config.toml
arch = "transformer"
model = "CTC audio transcriber"
dataset = "short read English sentences (LibriTTS-R)"
train_examples = 26041
gain_aug_db = 10
noise_aug = 0.01
time_shift_ms = 100
n_mels = 80
hop_length = 160
input = "mfcc"
spec_augment = true
win_length = 512
tokenizer = "char"
vocab_size = 32
norm = "layernorm"
norm_position = "post"
activation = "quick_gelu"
mlp_ratio = 6
head_dim = 48
fused_qkv = false
bias = "all"
qk_norm = true
parallel_block = false
dropout = 0.1
inner_norm = false
moe = "soft"
num_experts = 16
moe_every = 2
expert_mlp_ratio = 1
slots_per_expert = 2
shared_expert = false
subsampling = 2
layers = 12
width = 160
positions = "learned"
residual_init = "scaled_by_depth"
optimizer = "muon"
muon_scale = "match_rms_adamw"
lr = 0.0041
momentum = 0.9
nesterov = true
orthogonalizer = "newton_schulz_5"
adamw_lr_other_params = 0.0019
grad_clip = 1.0
steps = 4500
batch_size = 48
epochs = 8.3
lr_schedule = "cosine"
final_lr_fraction = 0
warmup_steps = 90
weight_decay = 0.5
adamw_weight_decay_other_params = 0.05
Rows from block 7 of a small CTC audio transcriber, named by matrix and row number. Rows with one number within an expert belong to one neuron, the router's apart. Each number is 128 + 24 x the weight over its row's rms, rounded and kept within 0 to 255. All counts start at 0. Numbers have three digits each.
Before each expert's rows are labels from the 100 clips, of 14976, where the router gives the expert most weight on average: "loudest" is the band of the loudest frequency at the time of the peak; "responds to" is what is common among them. Only what is clearly more common there than usual is listed. The data: short read English sentences (LibriTTS-R). In brackets: how many of the 100.
# router: slot weights (model.blocks.7.mlp.router.weight, 32x160, trained with AdamW), inputs 0-159
# up: expert up (model.blocks.7.mlp.up, 16x160x160), inputs 0-159
# down: expert down (model.blocks.7.mlp.down, 16x160x160, transposed), outputs 0-159

# expert 9
loudest: 250 to 500 Hz (37)
responds to: the word "a" (30); the word "it" (30)
router.18:169121145114154147154132176073151124140099174119121084117189168124110112165106130105108125102134119138093156126112135112128096161136153136149168104137107115136120132124182196146102133129134128137140111133129130171122127102131126137150150095151107128142141131161168100148124110110111185128100130132079104143105123144096143127108150139137150127127149123146128120102128107115112099107148136101162072107103110151081172120120137108074133095147130118169102118102153080137111158122126135
router.19:122105103164110122105119133143141113126116064084176144103158131137138105118111133151134132164093102103127140184118136109106118087132139147148114117146102169120114135113089067125140125121120151121156110098125132144118132171150122132093108129180133163115113148139123132125148161152104103117111101083147144128128156184154121128116143145126124120137136136078104158167087139086126110106129132102167128128163089138165105176117128157156132111054137142159143117124128109103160117099142117
up.0:128137134171098130156138118143136155133078131150105133129106124163172109139167119109152100156166113125154140142142142075163126122139128140174052106098138129117144188113084132101144096148137177136113149139135132117144171117153167143144157165120102141102113143127141124124121125132127128099129135091143111137101119145118156104133107093167129095106096088137168143143125137104146088140136132120109107145143117106131153137103114140113135121076082117168116152106157122090097085157139089
down.0:142102149147109137128100139150115124124153090117130143132146122106098110127160155164137124109135121093147112098124145134074123136162195151115183118190140150128150128147140097106137156132103104129135128117092084134125077115134139115147132102145103114117180157130094136151130117143129099142147138115130123118150121150153099139143144136101145131143165133090057077152093104117131131095135143097140154100113141147143103120119140160116146101114174142133186140126117064138148135104077128
up.1:119104092155116150144114128174119134166110122154105143105127098098091161076139111103131121140136089118126178098118095110148148090159126136143151088135138119137143128142131132097102110137131140159106144152092132132135105111155144121097132133106076155075139139125133097083131104123179106109151127178157099139093138162076101159143115132111162088132130134098119086131147156119129118118112123182135157122129160128125123141093147118155150121142148115159129160139163168160143150168114095
down.1:112116118110110159135148115182120116109116135126163137149108121155148126137124163151123135118137139138153105141109130155125129171168134127110114158146113130114155069136137102179129160147170124099125113130074089091121109114082150123133102167137136157128100135130160112163133109125105109124121137096143173098132139088155151108180120075146116164155155121133113096157129099116118153111176183067159094132170095142112145091140114099137110104118104120122148086121120121103116120127120144
up.2:109138157166120127111135151153138112103133131100129119126125069125122123099127169126131126163128117183155124140125102109138124107134029125129157115142143148172112171119139146113123137149156146121121135111132135074151100124132122161131102184154143136116134129110106112086161145119157129156085164126094109086171089112121138142138131152134142131142126133135132110165113112136147141169128084117108115140125144149111075091121072103180072139125114138127146137124122098163108142147121120
down.2:114139119111166152115089145086135171134156120168115138146072149107128085105114141130190139106159095088088115145153149159131100134095183120081097112139120138141154111149148129144136128132134127136124142114139127171128114120104148093108105090068152141145124122082141137146079124102115136092156101119160121140070140136140108132123112143115156112087129142155123134092128142117128102136121106131149115141151117136152161143155149163149146131139095097098130089165144126163173139145156118
up.3:157096114136135166111130126118113122128111117129114163098146146107146131122108087099146140120098138127164146129158155119103115100085117124080137135091108159145134141114140082139123135150146177081140069142159113087111167092132110161137172145141159142113140117130140136133089137150117147079126144102129135132183123133143104122118125101178134117112134114130142143129145128116119067167128150110131091102123119110109123138135122107121120129166152093205131117131139095150159194104165139
down.3:125123118103116115151069137150156139106152124143181161138105137115147103134126128175139123120137119095054131121106112145135108088145146175126147122146150176098113121139098154101127131132109118077131177135129173156069128117148109150132123108129111083111152162127067099145127166094148110092113110134138126109146133168113125160178116152097100146131130132126128130141134145119136140068120111157113122135132120089112163103116134155160138106127126190114147144130110160120133127133099126
up.4:100081085161138149149164098120155127113115127150129125169103124132128127137136136124109139109120071161139109132164154108144103122138134162151107081137129129101127082158146104109128129066092170142142151124130138154102124140138142155119126101126129166073129151148131146140157119107118133135086087123126108166140117080142125120142137140119115172128155137155099116125155076113141092088121096171160136116119097129145155121159144123150099146127091133148144072151187127116102137133103167
down.4:128138133132096124093152149139135100136108126133144113103147136112150129144122162093147110184173133094178116166172124148154138137135159141130134073129168164137067133104115105120101121168124099159137114114125102103107118119164107107127124156172111151123123118132108132060095114110068118120174128081118195091123147149104121127097143147129139126112124132099107156121132151128126131135134160100125101150122140103115126110103133128130116145112196109104143142123105130145172146122162115
up.5:110111131127117095128118131115119096133108119174121172065121152168089157085108119119180119178118104126087117129133107143099158123131118145101153131142133117131122164130145104109108095129095148124107129151132134129092142128104126163084153135104089159081099158098097139114123081137135119110133148133099142134110167090098080106152120151153123108149114157097168146140118100137142177137158152128116146136106115151174194106142136149152138153131152096151128108146145158134136150107147138
down.5:112120156129117165107132116164160127091122148116145114170095113107138119141099130139123117147110147169148118154066113126142115147150129098133085113114108120107105109155096116120133142169119155091156131165137133149115084101126120115144120162174192153183161101144140130133104142138157126128101083125117126117096135165121133160115104096096164141109119145136117106135111170090098125129143165147121116148142081100094131123095140102118119086090132203127121133147157127134153103149149141
up.6:170113117117117126088121164156110148166107086094092115105157138129102132103104131140128118127138136130130149124110080139171111088124111114135095157112142135133113128087107098109156123099097161149161138149078153130133117151120077146143062148177147132106134147135150135130150121138132100123110117108111138125141132176184151125121116155119138140116153173141154126217156115147080126129130148118117176118109155126088146099125119099161113116116162135138117155140117117136118097141093107
down.6:177126119171169142112132091129098116135131170134151130146124115131140171157164141158135117119102089120101143126164118122135171136100148153159135135163057171119125151115128152159121107091130149128138108082145126114137101113104150109144187131107158120121111084160126085133137133107153120129140097097151111095122133131116147131114142110129153143178096101107111107105158157128165136153090087134117121120145084119128124134137182130137078131139135133127163109119121092103083104081129126

# expert 14
loudest: 250 to 500 Hz (64)
responds to: the word "was" (31)
router.28:101138131121114155124087137127130097134109120149112107116110109116132154129092122084120144162160154137174184163140113116162137094161171124139126157098091128112121131145076145117133106091115105122147092141153199149128107170163115118098138157092145136101113150130137154116130109116124140125078090093154151128132098167129161126119128145158164076102135158107133155121142093126114113100115143102142144140101133114106125119122108073147173098108159107101147152144125096099129098144149118
router.29:167096145104168126130148129155133129122123155144123109097101110136118122116114081127154148119122123124126088138143085143121092079123130116076144148141111161102106080149152151104119137093136167087105169118109119130140106133093134094168127149076118116078151149111095151117115114101127116165151101122188154121144163084115160146113123138117148154127132096171105126082136110144111171126175132137135174152149113135142165094140129094129116125161112122135112090132156118158138137142109155
up.0:110109118189130106122093130107089137116086148095127129134150156146188129135114091108179184149132087142137132129105128141105096149164122104174102109145132154133171142117138120097135137090149176103108124130148140088117126157183148156139145093161097177092138134140142110128135134119118126151097087096134119102115149126106111134152117105168108107109157142106126139128096097111149117106166129097155140143108109187130122105121108112106123117140135133152138071133112130126166111133121148
down.0:173132117096137144128120150075187082112143128181124116145108136121081157148147150114126120157142128134145095139147104145159157107145159110135184154072124140123101094108116130146134126118119090099147154174122107140118153110130141141159120111091156101123117127143104168149120117150118128116131139115105166135171146114140131145129079137092133122121099147149099143094173139164094103136089139138075133125139148097101120130130159119136106103117130106089128168078149139140079120136162123
up.1:130098132124135094133130104130126130145104123182097109080067133167137137157095092129142133108091098142107132157100144114153156140124157102155111158157130128122130098131151172136131108135205155118110122093113117116130079109111170105115122131131091146108136125122137094104112117152120111142136126113117164141115167107091189149159100142120132158160079112158118119120083120151133154131146142118150138145132120125119150082128151138154138083143113141100130123118194120154148142143098164
down.1:160107164159134108133145111134146121120110167145149136124151150097128141138111138134135125110139097108091117119146049122038113122077092140108129089129135123093116135101119099135133157104081145145137130138125144135168133140114159115154132120087152114135157110127081142141126128122137120161153113209098099154161091111156090138164180137111101128114128122133122105148135109122132093132174152160127141129149152134168101122157107131150150120141128118120127125122126150119078121132149161
up.2:104122113154108123081116121111157094174105103104119089087121179167119147143122162142147119167140114129088156090125123095154184135127143128122144149125096146152076119131110115137128145100096127109138101169162132143120112084150104132091145129100134162170108113122092089075146132151135163129167129112141123165147136108142138115147104102125152162186141166142148113141158112146129129159121100122121129123131096126129136105098132141144102102133102068161137114101124173140154138148136114
down.2:134118138150151139140140173116127142126139154128121117091126080137098112126106095144158123122160095149140133156090108153138095102136118110115126133135122118103164104111156123138137089099149115098155133111111132115163126124086162121124131134112157153082161139108134145152136150113124147182097101150141145122112149169103128149147162199138110066075142053101080142132077119125120145113142143125176128146143156135150131147105150107150145135123141137125094158118129121148132122077089106
up.3:147114178125093142150139121091115124162125157127166081114127146165105148140112108102124135158091123119152120140154133144153107101164143123145128136112105117115073109156147160132155146143150191094184144120130107117122143121111136103086156150108120128089146164131112080087124096109127124114108111154150145146134132096116133140146117086114122097126139154123172142111093083142123194142127127142118135129120078158102149101146127104142089151129093100107146127098129164146121136163092162
down.3:131102082135143100116145132132106114103165129140150143122109154126134131076088151121148131132131135153153100157130072113066130109098089121159218135131141131090176149129133126113141147064120122134108165105127138180126116124132144101127097143164133147161160197108108137160120174134102119146107137127096098109116117103136086138121135137153142159125101109144113139115135134146114112107137144159112111117167137118150137125134148157094139127163151114105081145155131133103130126113118094
up.4:151109132135137171151096106130124148118117125138079126148123129152138168127113101128121140158134122132132166127158105163123094136132126093149122103089158109156134167126152119148138109154103118095099107161143141140096151145144144147089146115083092154150144136139165135094125169091071113121136134140132140144162111098080139075083091079131129142114148111117116110118090148140122174153129131150104162132087113171141140135134144134180112119141116149142119162138157144107082074113143094
down.4:131150134077110116105133098125104152117149135137163160099163119127117107146143147143168102127165157118158139151136122074169162159112105103165157158156101172112119127138136137103124151117120136122135162140134097121134120121134110116179133124169124140094122119149115069157089104136159137120114146121122100139100137125129118145166144129175129127117129082133139123113190107151133135132155104081145092100152127075087137153112113145095145136107155122091106090123121145091131088163094101
up.5:145133113086123090143126133126086124104108144117096117140095159142103144116119149129168115116114085132140138130152150140099087139104110162145161114133169148148129084131119140113155105096177168106127132154107134146147113114134140117146124120132099162095149101132128102128111127137096117161144190144139162093135177101106138175133085147145152112113110108115105131128102157101147176131158148151168109093134068117101133140107167088141151074136115140147136122112150158140163125103128082
down.5:138140151154120144131163099139137103139120087116164123091123092158112136173162159119106133104143165145080148159156042102127144103105111114105129167099121126125124146117135130147115167169121134128123113144093119132124112168074123079181124139106108131142149185100110117094111154126140118137113077123103162157140121134128131084162162098139118156125134158156144101123141101160130104129109116114125153146108145125134117143145106143149123173135128145101070132120099123115119140106128163
up.6:130107113145148132154148111144088140104107188158140089132097166129133109136148137098098097152103135113160129122139118073104106129131128144147060132148099152120091117138149146180102099146116143153112112092103147181107130090167126097147116093104144176172126094148140102137127126151118088141124149117123118160156147140146146176128108142131141134105171108124148150148135098149133096132134126122122169118120120100139133133149117093143113093135171142137112119144075119146082130101115173
down.6:138127131097089179169107120146132125125117141100140177153135128127112159139103124171130109156168134131084151155150133093114090127139155128111157127135109107124167147151166138124136129123158115103106121146163123119139107132136084124072105121089077072155106156098122154133113119120155119101117110145158159164127128119149098098120093130123111102150065160169141105140130088095151110136126155118104099148132132164110143124124134148087147158138136100115179127131159127076154104142115131

# expert 6
loudest: 250 to 500 Hz (44)
responds to: the word "you" (59); the word "he" (35)
router.12:172133122088160131171126088160105107108178110097143121119089094163122142170081136103158156120128121169130111086163130110125108123114096119137105129132128103111157129109127142098123149132124139105112086125109141134096106123137161129103137143102121192113141093141100136151137068171142099114141130113145156160144106104141099148107112133151151102092146152135155128150098146105139147130125087144134145123122142139163114111106133124129141079151091160154125118104042147126139105138125148
router.13:088126094115140093071132107058137166117109114127134179180171108125100161112134156150126146076152118129130141093108129102126151141137136138129119156101102171124140120169095091130105126107149120144147157128120156135115073109158114132122099112161139139148102146149176114160099153101132158147126167101120105105133130122110123108118118148098132153149120098129130115139101102105127104156128156110145115155138169137126119098118105142133191140129169094124098106128123109142129105069147120
up.0:145097140164125137144141182116119164144162129100142093167147101154143097121124115097126162099088112149100147094075130095115111137143155124133108142124175180118156151113088155135131134127102096147118137086087130109143098113137071167158122148159131135098153113169120126157122142095111084152138152100133129162116099122153076099163165120136105103123124135112151118123115178120114131137122117136090140112114145134100083133133129133162120116155116151156138168118158123139126139093162104
down.0:104167114112098089135094091123110075094105105108137151117149083075102146128148159149119136133110142102137169125106082166102130118112130169119119156137088102104129153131122138146163141156152180114155150140156086106117154157123164109105118120087116119134182139107141131125152143148150116150118141138139184102114172142115132156112077195147103124134124142131097131119137122159157115147155143114134150115137135147152140111119080136120150102114156096115119098157116142138120132121091100
up.1:151114101119133142103099092145170129117144168089112101138102123124101140111099094079112137182164140084086157141164114130119169115143142098159167067147155136126147084144117121176108110099102150138111152111119132130111109122089126140116099132137136171113140089140162097101158108144107165118144133157175122149151135121133117118124102156184146137131142123073115119144149142114111131148116144145113148126155154107114159138081120125128130124095143074147123130118160127103162112137148149
down.1:124106111137119091121106112101103145160126108116077155151066149138139156156100143142133134120138117141115118143140107086145099128155080159111126161106135125114080172117117095156084116084152165162143101117140094129120188121162162143131141114134157088133125147123107151114178111141158151114139100092099155187130153088139136118130124112107110133110134173137166124120120103122154158181167105149120136116149140152121131138128127097127149126114078116114142147123096095126139126121126169
up.2:152120117124116137112102171137125132113129089145161142151116101158128121193112168121131123153103128127179153145116107093117090155113119178180154129120123115124106138147135136150129100111090137067110118128113127155128176142146155119127107096156116145127149163151102130157134117122113135165158131112125149104110077087119153133153107100041131120128131104072108105146102115127145119095127160133143140112171155131111107127147132116162094149128107109127106123130112153145089179153111136
down.2:112140138138133118127184130136150126131140152119139164145143135125099139094158156139128104093149139160142108129094167178120137107171127086104134148110175157103140123122132168101139170112129099137109129155105151097135069110110098124133136161078150098156113098100159108145102143113130089112073138130156095116145137132119095078118129160145136139141106130183099154143177113134107144126128087094136161125096082100150136117133114154123131115147145144127175121132137139124134106116108074
up.3:129138106114125125106168123135143085148079113164060168126128141134146142130148133153151123135081086141094096133122108133135143112123118159146104139134115139127170128112158133089133142110108158110101131108107117089171161076169123124136123157133129131117165151138120138089130115146106134159165102111127113121141122146114142091118138171142140112171125165182122135119146117145157156142196105105140137111091140117104110104111101128075104109114136100170156150142135117157160140103090086
down.3:134148151089129110099099134140121145143146091125129122152141080177125150153119105098118113144154120154111143121098136078161164129106130111151088098156140153118088130168122137164156107160151094122129142109142153116103123147132111161151098114147110166181114154102126098162142157169155120103111159139155133153122139109121088163131118129158135129141113111119152113158098113144087080122096143116118143133101120120109137108161141099135104147134121137089105098183127138085107125131187077
up.4:102144133125133161096141126132125095150129136151099122164146138118129151094107066132152121124173118101049159133134149136111123152073138088136160090129123157099129130104118141150125138129165147140106128160152118109109150124131142164095092094111163138117123138088087099107117138117146135164094151151138120119157177145097121111146110092154178126168138158097143130109136118140138125183098148132136135116117109133142139128116124106113100134114123076138133174148110200128111111101112145
down.4:141100150128175127179085138134112125153147128152127119059124162146135084130120138112139140143150119161125113122130127118151104109132113160101107106149148130121075167130141109121145114132084124147101152114146158172080156151093134155168140143077158105072103102159136112110174114144136121133148122079122105119163125128160149153124111109101129157100130096131137148133102133083096170138163115146103152088146129097146164144116143141150134125109137110105151120069134124102135122109152144
up.5:135141088076151137129120079169138129169134151135128168097129153174118149126100144147126116135120106151130143149145117113111143155156158112137116139119100153104124142119144142103130129128158159135129108128128113132134129103109116151099147144063150106107087141123104102152141069169104115099156089150106131168160145130140112080119117111164131137146162122122142076141138152150147130162101167116123115117145159092107130098138121135127096167169134092097136037107125160122136130125133112
down.5:076143149146090148150118183168142091118175132127097087176136138114139143149129076111107127109137147101121093102093150070178135126140126107119102149131129118147142107155156119110151104104136154120092138135159131100118136162169177155102108115172143144134123111169127150095139154049118168128130150152112131123151107130115142165117132121133091098125109113126144164116102097122131157118158112138112163120124120143120141134130114122122136095091081139131129171125121131120124090109152129
up.6:153140107118131068110155147140160118123124119147108160151104124119149096096147185121126139098114114153080130140142192146157122113143174140146190097130090139109118124137142119121122121077142101123116121125119176133129101124130106140142133118099153107163118143120124104097098141111150115147162150117123144138171122126179134127111113125185159125133142117162101121114138092134089099115147116101145094178123121115122094119110149156094114161154106111096174159145118157093108087104119149
down.6:121121097126189166143118136151134095129115142144166075109122134164130150137102117098124120105140141102162100089084156125149145159103122110091102104137134111143135149129100112152130099172116110115162131101146108143108134120161162120083142138137150131110161141109127207139156146132105113083118130121148105160113152171116164168132142107124088140135128130108135145159109128153122102144123139088116117069092110127097184149113118118147099110097134109172138123145145113100116160101142146

# expert 1
loudest: 500 to 1000 Hz (49)
responds to: the word "i" (40)
router.2:147127127126117139127152135095157155156080163123138102146147153116154182162136119152141129133121121139160139157082102120124141111189167165141079130113085129116079104108094141144102118151114148116139165128132171107148109097129100141180116119159126110134110135156142102156139140118137129157119133096121076123138139142113150131102149155129162122083121183140161095138116156129161167125178162141108114133122094137093123131144116087096132105106115093099134132078137106103138119137130105
router.3:141162154144141128144143081104155132137154131128139120151134131156143114174088088084142106136108151148104110170099132121134131109099136136113063136123116144166138100103108113150141093167174117126144131091121138110093162084134141160121109131143136115161122099144131110132176109116120121173094129112141119143163134110104107148113129163148112104135127151151152123137110193120156116141121091102154153103142107183140109099168126141116120104094098134075120097094103168121112128103171122
up.0:120145185097134104103160133112107127091128180113138138141126127141096102139170116116096125133172143090118102091163133133102129145123092131141103145166088124132099105101154089138130171114107147126155146128125150142173163148126119109129146159113091116115119153155168132100121085139117121118123128158125112147156120089150129161100080119133095116126097130146115140104170158094174116141120103078173157138124134117136108147159137095137140085128115103161167096145115123134121105110188124
down.0:096091101174137169142122096138129138142104077166086114139140106133139120108091141107116170102130121111149140141119125131143121116115131145116136084097125117093165118159139132141143090120147086155113111163103124132112143106116113107141150121113152181119157103113122108129158174109170118177160133129122151115111108153113132101181193118092137108098165137150150086128107156147125106108137138125080154114115123165123167131102148147116131119125181156101105113140129123106127164158084115
up.1:094149130141138139115116174122138130114118133127103141181118114138107100109115107120116116161153141094108069146131121167115117145149141139113116123160094107097128177097141152123094118124127122155174135132151135155112102149120115118111143160136109089147151091146185150118067089141145134172109139171103112117091100150176097110095153133149091105084135176164123062140146105097172123138108111148147124125153161142122116106126126125135110144116116148105122147140153151157137108120153124
down.1:151072126162124157116150090129134143158110121152082112100176159129146137135134135140123093119122083160129159128150170117182143090107120103119122097094117136130135091173153119108130131116085143126105154127088077121138130134092106134106160111093114160094140138092082093165164143112146112140166146130149163116122144103125126134154134113101155126163143108124109135128131150119094119099119175103100161101098132137153179166138151108146125143163128102121146126105159120096127151145101141
up.2:126102134142147131138147121122115102107116144123162131145115141146100171098149098107130161161135141144169098146153161152128141141110142183144139127132154157139116086091092100124141109107106106144129153134127142153083133131127174119135129146178101123113127145103087115145140061151092102098136137115131103150139069140115153150117095114144157115152094145095085143173131148063183151106146122142181148144100116138116092108146137121112117104127086142133136116124157112117125138086116146
down.2:090139106136170139107114114164146136163154137140110137129156049093143129139128161120095095141140122079087109145122109091171159165148100110131142139144141097135119124140153117165117110122172158132148122108123115102178109130140107129141102131094106147115133165138154118128096164091151149152132110153174107078136142137126104116152184153150092122097117160130151100116100134128130124122140157128101110122104109147125157101110130078151150098120169132110132133126099124116153136118162073
up.3:108128085110137174128176127117135132134109123144070147124135123126148141142159133126150102130133115160115109132138132101141195100114125150136076092140156097132174097132150117106122137155097132069106118102156138066145121095141157122166121111161125151124141122149122103119177142158128115129110137119129112110122175098114091105127142177156137096158123103144114129109142121144142107153147155114128132109130085152115196106103147157131114103141120113147129168082069155124133137146113120
down.3:127141105136135107129108109171111144114152090139168126095129140138116161154109152143126156136135156127132128097098128114126109164098173111122172132109124197125077140094100138178154117099163123176142128147113129159116114114157144155101076154146126136126114121128081132119098136134145155145158103118110147161133076141151105147095096120123142159119124127133158142104120130126119156111101151133138104153133173109136068096136092103099151133118137092115074120167134121094128159087143123
up.4:162116145129123146177144145136109105114117139116133142091110106145142177093049114111148077165153105137142117125155113123115158110179136139121141115145138144136154164106112104102141127176095135112107112138142098119123090134146130120117123133133143123149169089114145112110171157170152098066115137113143105112132129133095112063139104160146131143151119142082151138126137086088147132114124147132137149099149141150099144081097104122101124153136151125087133138141147167105141157134144163
down.4:090088099151143134105131113173161106143141110142123125131131164132087144136156140152112148125081110082056138131135119129152122145106088090130122158120130141141103102172133158150114138107167162153116142171125148124132102122128093140113121111149105136161061160131150163128098160114118105123152134139103101149136111133117143159145113122114113139150116104130127159098102141157123177163134141141110088129098135147153115111156156121181086091122138107164079082121117123159159118114132120
up.5:172120141139122128139126101134113107175134144122169120130148131134179128108126144142129126123115127128139098103116066097174061107134126156158110136074137107113135142132152128147144135123139164133131090129115153104150100114080103130152113127171174171144132154153129132111133163115125126141135120116119183161115128146146132161076146130095132142094103104124143140154170114128114125099146122145149164068115132126112142111098153095117170089144121103110090152089161130124098133111108080
down.5:106151146122158156126144118137114131115159122137113127114091121137149142145117103122133134133176131131119088110119147165082147186133124131132126174127162085142126135144158163067099138138129130131155158102120125120120162113156147128096116163074109116117107148141101129157102054151083104083124158130130120125119131133098145136147071110159116099139159144158094127143122102092115170119147114107127083140122134147106127116104130177115122128108126142140169128108084154182118108164131153
up.6:152127121094161151143174135141122165123125102097146117108131128134142087133116173081151129138121137159168146155148124128137133100164164151141153101106198108137109133125109119122126096141188134100131150131115107109149117135118099105118118120104145163099168136119122136156139164136124144143096142069092108084087129119124151134137066131152127121114147131109123129119145115140155111144081155144087090136140172147122152104147128135088157136125121115103070108155137181107098103109108115
down.6:112114111118111141127110114120129119126127168146115142145120146134112114146119137149071130137112169137082127147077141148133116130090079093128156129157116151128135110149106169139125146098075131093131159102092185154172121153163115159139153137123150120155079127122124149139102084072116140127135112129117120142136149146099151131082130145156184138131099154115126128171116152129137125090170125136160130113126084098125075111103151098127091169149099123144132130148124140145131118114189125

# expert 13
loudest: 1000 to 2000 Hz (38)
responds to: the word "of" (29)
router.26:134140104099100178153102108087154147137128114117117138114111109111105108121114075085105093150161151119149087150132143135141131119160169126163096105055161144123159116133111161140120141116095134143112147123144156113146119146142140138138156126112146152098110129162103108133148142150147166105112108136167116141124105137156109120088134106132105088075151141096150175129156114134082095111108117120109133159110102147140186140109136144142143084121083139134126161117121083130150132143180147
router.27:127100101167143168121094096180127087083135135118101138094109094061129117124162133129140134137071117094168101129126109136136122157125152144132136075129136154104128133114152098100118124140104174142139114149114125134153142143109107154122150164107142137144147124107105128134112138144105108143134114122127130171135081129150104125119138092145130165119093159170099141119140104142119136164151124168076110135093107140137105176108139142121112119205128122137177146141124117075158116120124139
up.0:180168081154128125144102092099090129146121131119124105139117082099131124166109129132098138138130167151142135143095118132124081132160158124122142154142118113120149185183178132119158117153123150119128098140106143165140135126149123130103169099142155161111127121125150108107151108081126137117096120116138108133131129137150110126129181121077108169115139134147114147099125076088088128152141164147093110097094118107134107123163124118172127143110161115122154175112126092100117081143136145
down.0:167174154089111072119128155102130145100155116121102191134115124118099112180127126112159125127131116136081130103148125117086155111109093143121150104149136127139139143135140163129117128121136115155105120145104134124110126105121178126137093126110120084076140130155131128124146132194103138141104128140118142129144137180125128123095103147129152129084106130107161143130127148161142082130145095135172151090164131115124141166132097133095178116124099142145053095118166117112126161135132123
up.1:135125114128113091140145090121166130119097115160164135158123106141139125084169169169131135120122110124102125115117129146122136089130104112117137132135149097163127154085131165131125156121134133102153153155074102120144097093115159163131137102132129178130120148125136099120134154146161151132166125161120146066163126092090102102102138130119109153078126125128153154111133188103118162130141092153111097116158139101143107140136142129169123156118059063139112128106123149112132139148123107
down.1:124140130122155122116095084159142082114156144126112135121135112163155131169089133127099118160147149110087100135143137132142119136120152140142104130079154117134080134144097081096119184123153134160143122163170131115158111122123107133114134127102099130134114139132137136092128134141121100131113166158116126097141164117159132116104084136124148129189137161123121124121085143198130111159151140126132141128127084121164116180085153085110141060129101115148134136137144156101091103136133100
up.2:135094106153103131181116110137130118151127117101127099142114149135157116143175125160141130129101148073159085095122139129098130166119157116102129071126114127129101141128142147105123126140104157141151128137102154111140124117099093143120131156127143104176137088071115139139113179120116122143116130116119129158133140099172104171126112082109140112108072143159130167157117150123157177123153095110124101110129092161090127154117182157187143096139098134132150147130115107101139120141130143
down.2:122093130141133142157140156138112130143148118132140108137167119159133143113134124124119137112170151158145113128132151142089109090155060094175158133115151092129147134119168102155132126120147139145134082169094134156136105127081154149126111097111142155096100133135109138120126078081082170107120092149105111147122179117146181125137140152107121117093118071146093129181105077147134126142187144130135129151122109111147115111129144093102129140150095120134127122112159134099113146117144145
up.3:152140166120097124151136136106093123101143162158176165174122113098119131090129126111140138100151132140092170119113098147097128113124110087139136082147135131119167120136113135086094128135159092148163078155147117126142090132114092130099147106158129180143154154109131080142145123155098157141140106124110115102129097134122148120126141138145128119117110118106107137174142143115109137138112103121151130133154150103071108157132123096117155131111151142099174169164100183134077145100151156
down.3:139122143127187172121128104131150154146170114136113107139165109130159149159121123078119085139135155144101155125137086145096102130077122127129094154124137094123122117157124112178120136107092158103119176114157162071121086150082133098170079128109133106136113112145133134119117133143093084121142162167144155140102124110146114156105129101143148144101152124102145130080122129143140120114125166165130105139095126105133110122133119092167130132131101155096147119147133112135144136180114169
up.4:081141108100094108131148145137133163153143136157107144100148132150113147053102130153179113154150170105111116149105121148120128100152085146130118163121134171123147129101107154130074101145120128140108081150143132141147140122109156131173131114133156143159136129160137107096163101116124123119167164124108132084091117121126123159154155140161107136102103144108086106120110116108172135138085115151146111178113128161121113101130118142138137141117111152169143129161085121089107107106135079
down.4:137089085156143144140119117158142131125092130151138124155139105162111093154110095085082117125145092161162190135137132113157112116063150120133096154135198122168115114149127154145118134130153107102127135140126141115119106124136124116147128143143132129126072126135100130111127152103124098137126108137092118110113078085117124120114114130144147140099157111158123122112126124090115144122122130149110135133112119168177126171163134083165140160089142141126170113143114158142105129121122210
up.5:087169139116101111121153094167120133170070131144124137149113134119138151115132138173126178140080174091117115087163131098115135092113078130131116111159172128138142117101147121134156150124134131119128113132113118116122131157117104125122122135149093117148102138107143159105111162151106107126135112169155132151125109144100099126127131135153113147165127100107168084166127124141124076187127157114137141136082133151176144168117127088148143140124122106146110127143109157131085144073098096
down.5:109106132074134172107112131125152112112115129126100150102136139132091128135108121108123094153098140126126080133111092141126108146118137126117112082113088145139105123128150087133132123104123144107115131104145141144129122110130099125099172161124088168142150123096106109117108098121155145165145168137134119147107153106148161159149136156108148157151137173173069117135119144091166127160148099163140092150159151172123148116132109140149145065140141148118141101123186097130187103137155104
up.6:133149090140145098131139115129097138133129118166145122119145101162103131087118165176128117143108077136128126147152107141130143070112143115142170121189127159146118182084152122093132100110146115128105123131112119144129103112115151114100119143128126137115188123107117166142134074137123117189148150131105138117120158085122107119103076157134144156109088152161082111105160092120154121155152110124133133126086137159160132156097111124094114127140138112114151125167173127127158140102124128
down.6:117115111134133173108135122155180143095134125123117133096102126115140110178154101096130117101124100129132134142091147119144097193117089134135136094152128097114127112204125167130109130112112131104138091149137117150150143130123111120150114119130152138147102134114096104137152152118117160058124137114103109159092138158141163076131169124084132112174125126122129126111127171161146132135104165131108087143129104112106157167105135151127118150158119128138131160095112096159117128133078177